A small image captioner, trained from scratch: decoder norm rmsnorm.
Rows from block 6 of the text decoder, named by matrix and row number. Rows with one number belong to one attention dimension. Each number is 500 + 50 x the weight over its row's rms, rounded and kept within 0 to 999. All counts start at 0. Numbers have three digits each. After the name is the row's rms in percent of the matrix's.
# v: cross-attention value (decoder.blocks.6.cross_attn.v.weight, 256x256), inputs 104-155
# proj: cross-attention output (decoder.blocks.6.cross_attn.proj.weight, 256x256, transposed), outputs 104-155
v.180 094:508530386534495635485479555522457501507534459546445459428521457515431455570487390513556530474543544538429425449519513432533509541451433503482460464523468459
v.181 105:537441555519462576483513597509528489533533512504467506526440445477466534609503522379476498547511521570512567513402534510479450486479436549513500459542497531
v.182 111:464576496478536539471505479540473492428526522558486463451475490542446470317529407546521485424450466532476434489471449541545445544480508533530507555474577426
v.183 095:427563504505454523562597484520470511485565510483444619489473523550517550488442554642498580499471530403455560606498565461473470410592605501404542528500485461
v.184 096:468496483520527468499509526508451492581507457466510493457502373488501586448432430550442390496452543494523482590514478445595523482488536495501578481468543600
v.185 091:500549430511455505528480559512445508475482524482517378500489577500485496522470456515502467461591485551524448577515470578592495478499520499543470562447552561
v.186 108:548513471474495591425540469420553528495497564497515536540536452507447473531486569440492470447385512517495575497495462524442494479509515456605484483594410494
v.187 097:647419551471542534503594544522539473468440540442510398510461551485553434508469566396562570467568465580454497432539478474502436557380533566484477507478532449
v.188 099:444540601472445535479522396534464558550525533399489558489488501456474542470533528591510424421495539454435428539394477493474613430453406584540434460517514509
v.189 098:505486500517467535382507556436500582582482467490559438498523503513493573566472568602541493545485541530491506452559483474472520562499484490464547509496499472
v.190 111:497496497544404556463595479625473574442473403533477576501471461512580571573535487509548538498498569542511591456523494437453426534532477449542478536475426510
v.191 097:529569502567593557505520571460452516519450550466500559490552455541498520517496540452474524414417566471485591505457502530435600480527510464541454475545365473
v.192 093:476433535482519499409525517575447409519469543410487491432416473378446536498465417495521610459440482510502476651506474590494553584490560483496534550503557449
v.193 107:505494471522526451454461590440523478527477481621547484454458465473495478479535451563548484544424592517493468488546511595522584381484514481464625481554524488
v.194 095:433485495518495460448511535517506502443481537551467490495485530455589443522563505490479518398574528484626423488497421426446514561478519526570411527485479481
v.195 094:556490525512476451517473439467493577525490540466456469519410548444472507501488448532491513524496516465527490440486522497467518496508466494531493448471514457
v.196 096:433526495505521496626500517596472505500554463509549524467488466501544533421574476520481502537423463511556436513465481538479443495470454561508440591531489465
v.197 096:576380534624481598506500451490507532464545526505512528558572467476488591466482599481523465533482475511441426520412444511444527544456491522534484514486472461
v.198 101:461405503499489442420522550458452595501589507565428460468531437460423514468540541630524513483575519462411515563541510566471523462452537548479514514580490540
v.199 090:468498522447539390538533496541499378468432463463432506381490575518518478499483442455441522568484494597498503437499536513530598473444544473564509432438534479
v.200 096:452482579439583496474372554529452525472501459537494536582441507557499475499475495474560588441489522508502468525513579523562477513540528548440548464457582447
v.201 093:518464408629503450493450468489501471466449539559525559469430518559442488505546413495494411445544575579463463533459517513474445495526505506497506443508394499
v.202 096:469471428554551526467532518514569496586582527549474476543452490542453555542522628543530426497448509439486543570500448499497563497461581429582472442522555426
v.203 084:499450517514582512520438591521474406533422538587545551379495493524512411527495601411561507373485392515456555492521444525510501410596524519478459609506492392
v.204 097:574474483407507471496466510517451446547504463489424491476576556441615424487543534496527452478504537499456556548539470454549518497543556555551400549525515502
proj.180 100:473521486644448476522479564537455549467489462462538506543508560528480522494512528544523477508510470487508483534419426498440476512510559566465471519597574482
proj.181 104:467397462501507544541506526537587458519429541512440560527447461448491459615500411534458484460502486527459467510499536503549602529552578486440527503563604498
proj.182 109:438564493464515548472479403519413447429532470486433423640500559386572486484508555491490498544517566551476469514503527490544466520530430401529527440503468431
proj.183 095:572481541492539512489567559497461450450492478555502448501536483481532552545420451497409455537466599525461557440543503553502524511488557492485511561557398450
proj.184 092:547562523586449509519510513475520511416525517453445434509494473435530510505503491508555422499530430524520475589498520476412506552420476552569591480487450381
proj.185 092:457554416508602582497550402526460481456520524511513541495545505525560499544592482479611480511542482504466451484490514436542500361470514443441504466484599474
proj.186 105:453497496436519461573486517455458517500443521493466543539475405501566542497520457635408514426478550442490584617559424472501497527512440560478502516543482566
proj.187 100:545356528563449437507539581458551499545640435449485525501446515464494386479482401478442501525496441495509489492532525477470355596463485432481561549481555579
proj.188 105:541446455491528434471491442496430488482496510539490507457534484569447527513496466561529566429540476530495505460454430550412487412574551449622466426584511490
proj.189 096:538489483542516502482440539560490497452490515461451559525528503509489459469491498552486481509527501435374568415488485423520513431483504552487545508546530618
proj.190 106:473519424485486587460474546528479499489588460514483450401532509393534476503516447417455469522462567498523482417524519520486550582514485515487442506478577496
proj.191 098:490472471486490493507521467502563478464496502504334457503496445496461531462544475434480473507466477474425653517469527530493505441558467486475472533546496423
proj.192 094:465524596469620503503513474497505491486564510473534560504464451461533580467498504523465528509542267535505505512487486493509534517534585497491487447523516459
proj.193 113:498472535564528507526501526498469517515425405515493509510592569421563515498511513595513539462505465445493477497558418435387558406498558523533553578403520461
proj.194 094:396487440541462486499436346513497569556570491485542527531395540497569444513387509490495425447541458511420576514398445477513554478529527501448455482522478505
proj.195 094:433431508428483469437525422473512414427538585542447396475432479461528451448508569511434491497515571490558486484473418499560474535531545484546538462556514556
proj.196 099:476497496537528570527444436519520582534556530508514536535557488453546525525520466641486533536545430549399530373478536441459507459586600423543461509496450504
proj.197 095:487459546406489578491499553539560493486395519545481549518598467458443469518502461480516405495552510560528535510460501540523544485550422457547529429426462507
proj.198 106:514420541468518480555458552526530569461428471519503487420576460515517497444524541545526615489479583480473445448491443427499492422419422451464463529468523407
proj.199 089:474468473480481479472535515400489461506397400438383516437549522468485454423520502505550533534569468493396467542501503504532534557553521600440547429477458430
proj.200 099:525609529519561527525578512517450472552507436433500487461488506420413475581477536423514494485568582464629542478523564454485437465544455504467534398575404485
proj.201 090:408467500426468491450574437599523542520567500453521533566466459445357424516533500437544489510516594495513488536529453610486497427540523489511494491461547559
proj.202 098:408464579486559593500511602542482547504482509455475596529566520436562597451496503599526517476518483481567538575517502487433516506529453470568480470505503580
proj.203 086:577434539537527527461514479518411538492542457531508512561383676511559471439443550430456531598535484554540508461503477483473569501571456515479497574453587557
proj.204 100:549562466505501478490409536395517485515535515560519474537520577491590509551499454467455499529490507539392526498491523508586514528428499487443469430520533584