config = dict(
    model='image captioner',
    dataset='photos with spoken descriptions (Open Images, Localized Narratives)',
    train_examples=203450,
    image_size=32,
    crop_scale_min=1,
    horizontal_flip=True,
    cutout=0.25,
    tokenizer='word',
    vocab_size=4585,
    encoder_arch='convnext_v2',
    encoder_isotropic=False,
    encoder_norm='layernorm',
    encoder_activation='relu',
    encoder_mlp_ratio=4,
    encoder_inner_norm=False,
    encoder_patch_size=[2, 2],
    encoder_depths=[3, 6, 3],
    encoder_widths=[64, 128, 256],
    encoder_kernel_size=7,
    fusion='cross_attention',
    decoder_width=256,
    decoder_layers=12,
    decoder_norm='rmsnorm',
    decoder_norm_position='pre',
    decoder_activation='star_relu',
    decoder_mlp_ratio=4,
    decoder_head_dim=64,
    decoder_fused_qkv=False,
    decoder_bias='none',
    decoder_qk_norm=False,
    decoder_parallel_block=False,
    decoder_dropout=0.05,
    decoder_inner_norm=False,
    decoder_positions='learned',
    decoder_cross_attention_every=2,
    decoder_tie_embeddings=True,
    init='torch_default',
    residual_init='none',
    optimizer='muon',
    muon_scale='original',
    lr=0.017,
    momentum=0.95,
    nesterov=True,
    orthogonalizer='polar_express',
    adamw_lr_other_params=0.0013,
    ema_decay=0.995,
    steps=5500,
    batch_size=64,
    epochs=1.7,
    lr_schedule='cosine',
    final_lr_fraction=0,
    warmup_steps=1100,
    weight_decay=0.02,
    adamw_weight_decay_other_params=0.05,
)
Rows from block 5 of the text decoder of a small image captioner, named by matrix and row number. Rows with one number belong to one neuron. Each number is 500 + 25 x the weight over its row's rms, rounded and kept within 0 to 999. All counts start at 0. Numbers have three digits each. After the name is the row's rms in percent of the matrix's.
Before each neuron's rows are labels from the 100 texts, of 14976, where the neuron reaches its highest value: "tokens" is the input token at the peak. Only what is clearly more common there than usual is listed. The data: photos with spoken descriptions (Open Images, Localized Narratives).
# fc1: MLP up (decoder.blocks.5.mlp.fc1.weight, 1024x256), inputs 0-42
# fc2: MLP down (decoder.blocks.5.mlp.fc2.weight, 256x1024, transposed), outputs 0-42

tokens: "of"
fc1.198 156:477491537484524471474446530441499534497507515501468482515522483502518480509518488457479526526518527492518508511496506502523526478
fc2.198 157:513549521508513506499482571544520513522521559513548494479500475491500468515484474529445486503509501507557475513492502515473526499

tokens: "."; "and"
fc1.117 109:505469496503471490474495482478485537501455489475489503452515511497523520491516497454509514521450493433496491519479465456488530487
fc2.117 112:493516505491537516509462503495476497470471507506484536474523493521473530455504517549514460513495480523542491510450495473498510506

tokens: "."; "side"; "think"; "<end>"
fc1.231 117:506470582496515524502469506510441463515495477514483499519474523497524476494507575496520477518486505525501478502481466454483492494
fc2.231 116:486465482499497509479459491489541481502457558536458524453534513524494481497517544525471509524501486504496477502511494544474484520

tokens: "of"; "through"; "from"; "to"
fc1.261 122:521532464495502489524481513500477487513484510504518513486485516514551512532509472457482465483476479532512504511503477486489508527
fc2.261 120:521514498500508515510525503532534497471457487530480459523499464479514461498491527478468457523491526507567495471476478486528494547

tokens: "i"
fc1.4 096:461539481497483455509508488500451479476491480495481495488485488497486454453525473496512500482489538445493492533501497519493473493
fc2.4 090:513499480503521477474491494473490499525523458511507554524506493482491470465488514479487462493512503517544486493510520515503492492

tokens: "of"; "containing"; "with"
fc1.701 104:496482518464492548538533510506481516513494508521502515496489500574451532496504464467486530500462543526492500484488502522520543509
fc2.701 098:512461501491495510458532477494513556490512480509492495489485470471457532435480544494515481485524467502533500449507497468519508458

tokens: "."
fc1.118 098:477493490497527442496523528497474503494523498494524507503496523448498512487553518467523481512510505524493468474519509504573479461
fc2.118 106:494522500489498468512485513480497518513507538515540487470509484473513503473480480457542508526538508464517500524529528525485491527

tokens: "."
fc1.550 055:475498528477498476451505525500485454512496522541500491526443543471491525462494510485474513526524532512498519490483456502541450544
fc2.550 054:464528528524518492513511509532554525494506467516490513507538521504473498500509537475521480470520537521540513466505504455539532500

tokens: "objects"
fc1.103 044:522440491515522513469503511528491521450510505486495523497521500503521500520481495528526538484504466528508525512539496514495537489
fc2.103 038:480540465451543473501488468474521428503511488511521467514498480490548475496503475513498491484476425473503482508501492514477523508

tokens: "of"; "two"; "three"
fc1.405 062:513497498502484526541529523460452483509499504533449466465491499520486525518516478478451531513501519533495456526468482518522511494
fc2.405 065:489444482525491490459506441508536462462520468522530484505507488508488499479525534514499501462502494475478498469474541517478489511

tokens: "of"
fc1.308 105:548532509489542491527500511509483493520518473534468469496509492474533501463522520505502511488505553511510486508518491493474518511
fc2.308 097:507504467516502509508471505461464479534474475508533493471506497508500512504501475483487492503522446497474517522529484484521498451

tokens: "of"
fc1.338 072:475500486488536494478470481463487470549514509530527499553517500511519496527513495528482488498483539506481530467543514444501488489
fc2.338 069:533495528550499535499521509527510495529490482512484500505531474524474499501535491460479466531527451478489454542533480509533493479

tokens: "."
fc1.363 092:526467505491495494497521515540524526536538519512498515529490528477541535517505540458501539485537503461480471513481480503520475521
fc2.363 106:537481480519496547530499505544515517479509523570514528538469503481489524489515474460531513508470500513523515531484484503450497533

tokens: "."; "behind"; "of"
fc1.366 151:507550488490513498490535501469503513522452495485498539473440537513526532475546450475489502497517490521471501478465562482499466483
fc2.366 149:558495494492519503480516499530496491523507497521522489512470479534501544530529466490486522468518479473516514492489486494510521504

tokens: "i"; "see"
fc1.38 111:457519538525497508527488550507470477492473467492516438497459500523486467489533504506487506483548497494527483488478511530513448457
fc2.38 109:491519465472494490451442479515535479494490528490516502531487448475506438545524470518555498464505508469504481434503476514528483474

tokens: "objects"; "people"
fc1.446 081:537463511494526492493515531526486503470522509496498505523529480555546534506537472532486507468500487476515453515522481505514488549
fc2.446 078:481478518529530483537499474516454531491530529485533488514489476506486458482493510498514456492508482480519484514525495530509474513

tokens: "."; ","
fc1.21 027:532500506472523524503477521486486511459463496461491499503529461454516527497488477525496509499490525445506499508505494527529464536
fc2.21 029:482535498482457485473464479456499537458512489501471464471513533547489486516476510514579480499461492478547507510509472485522508500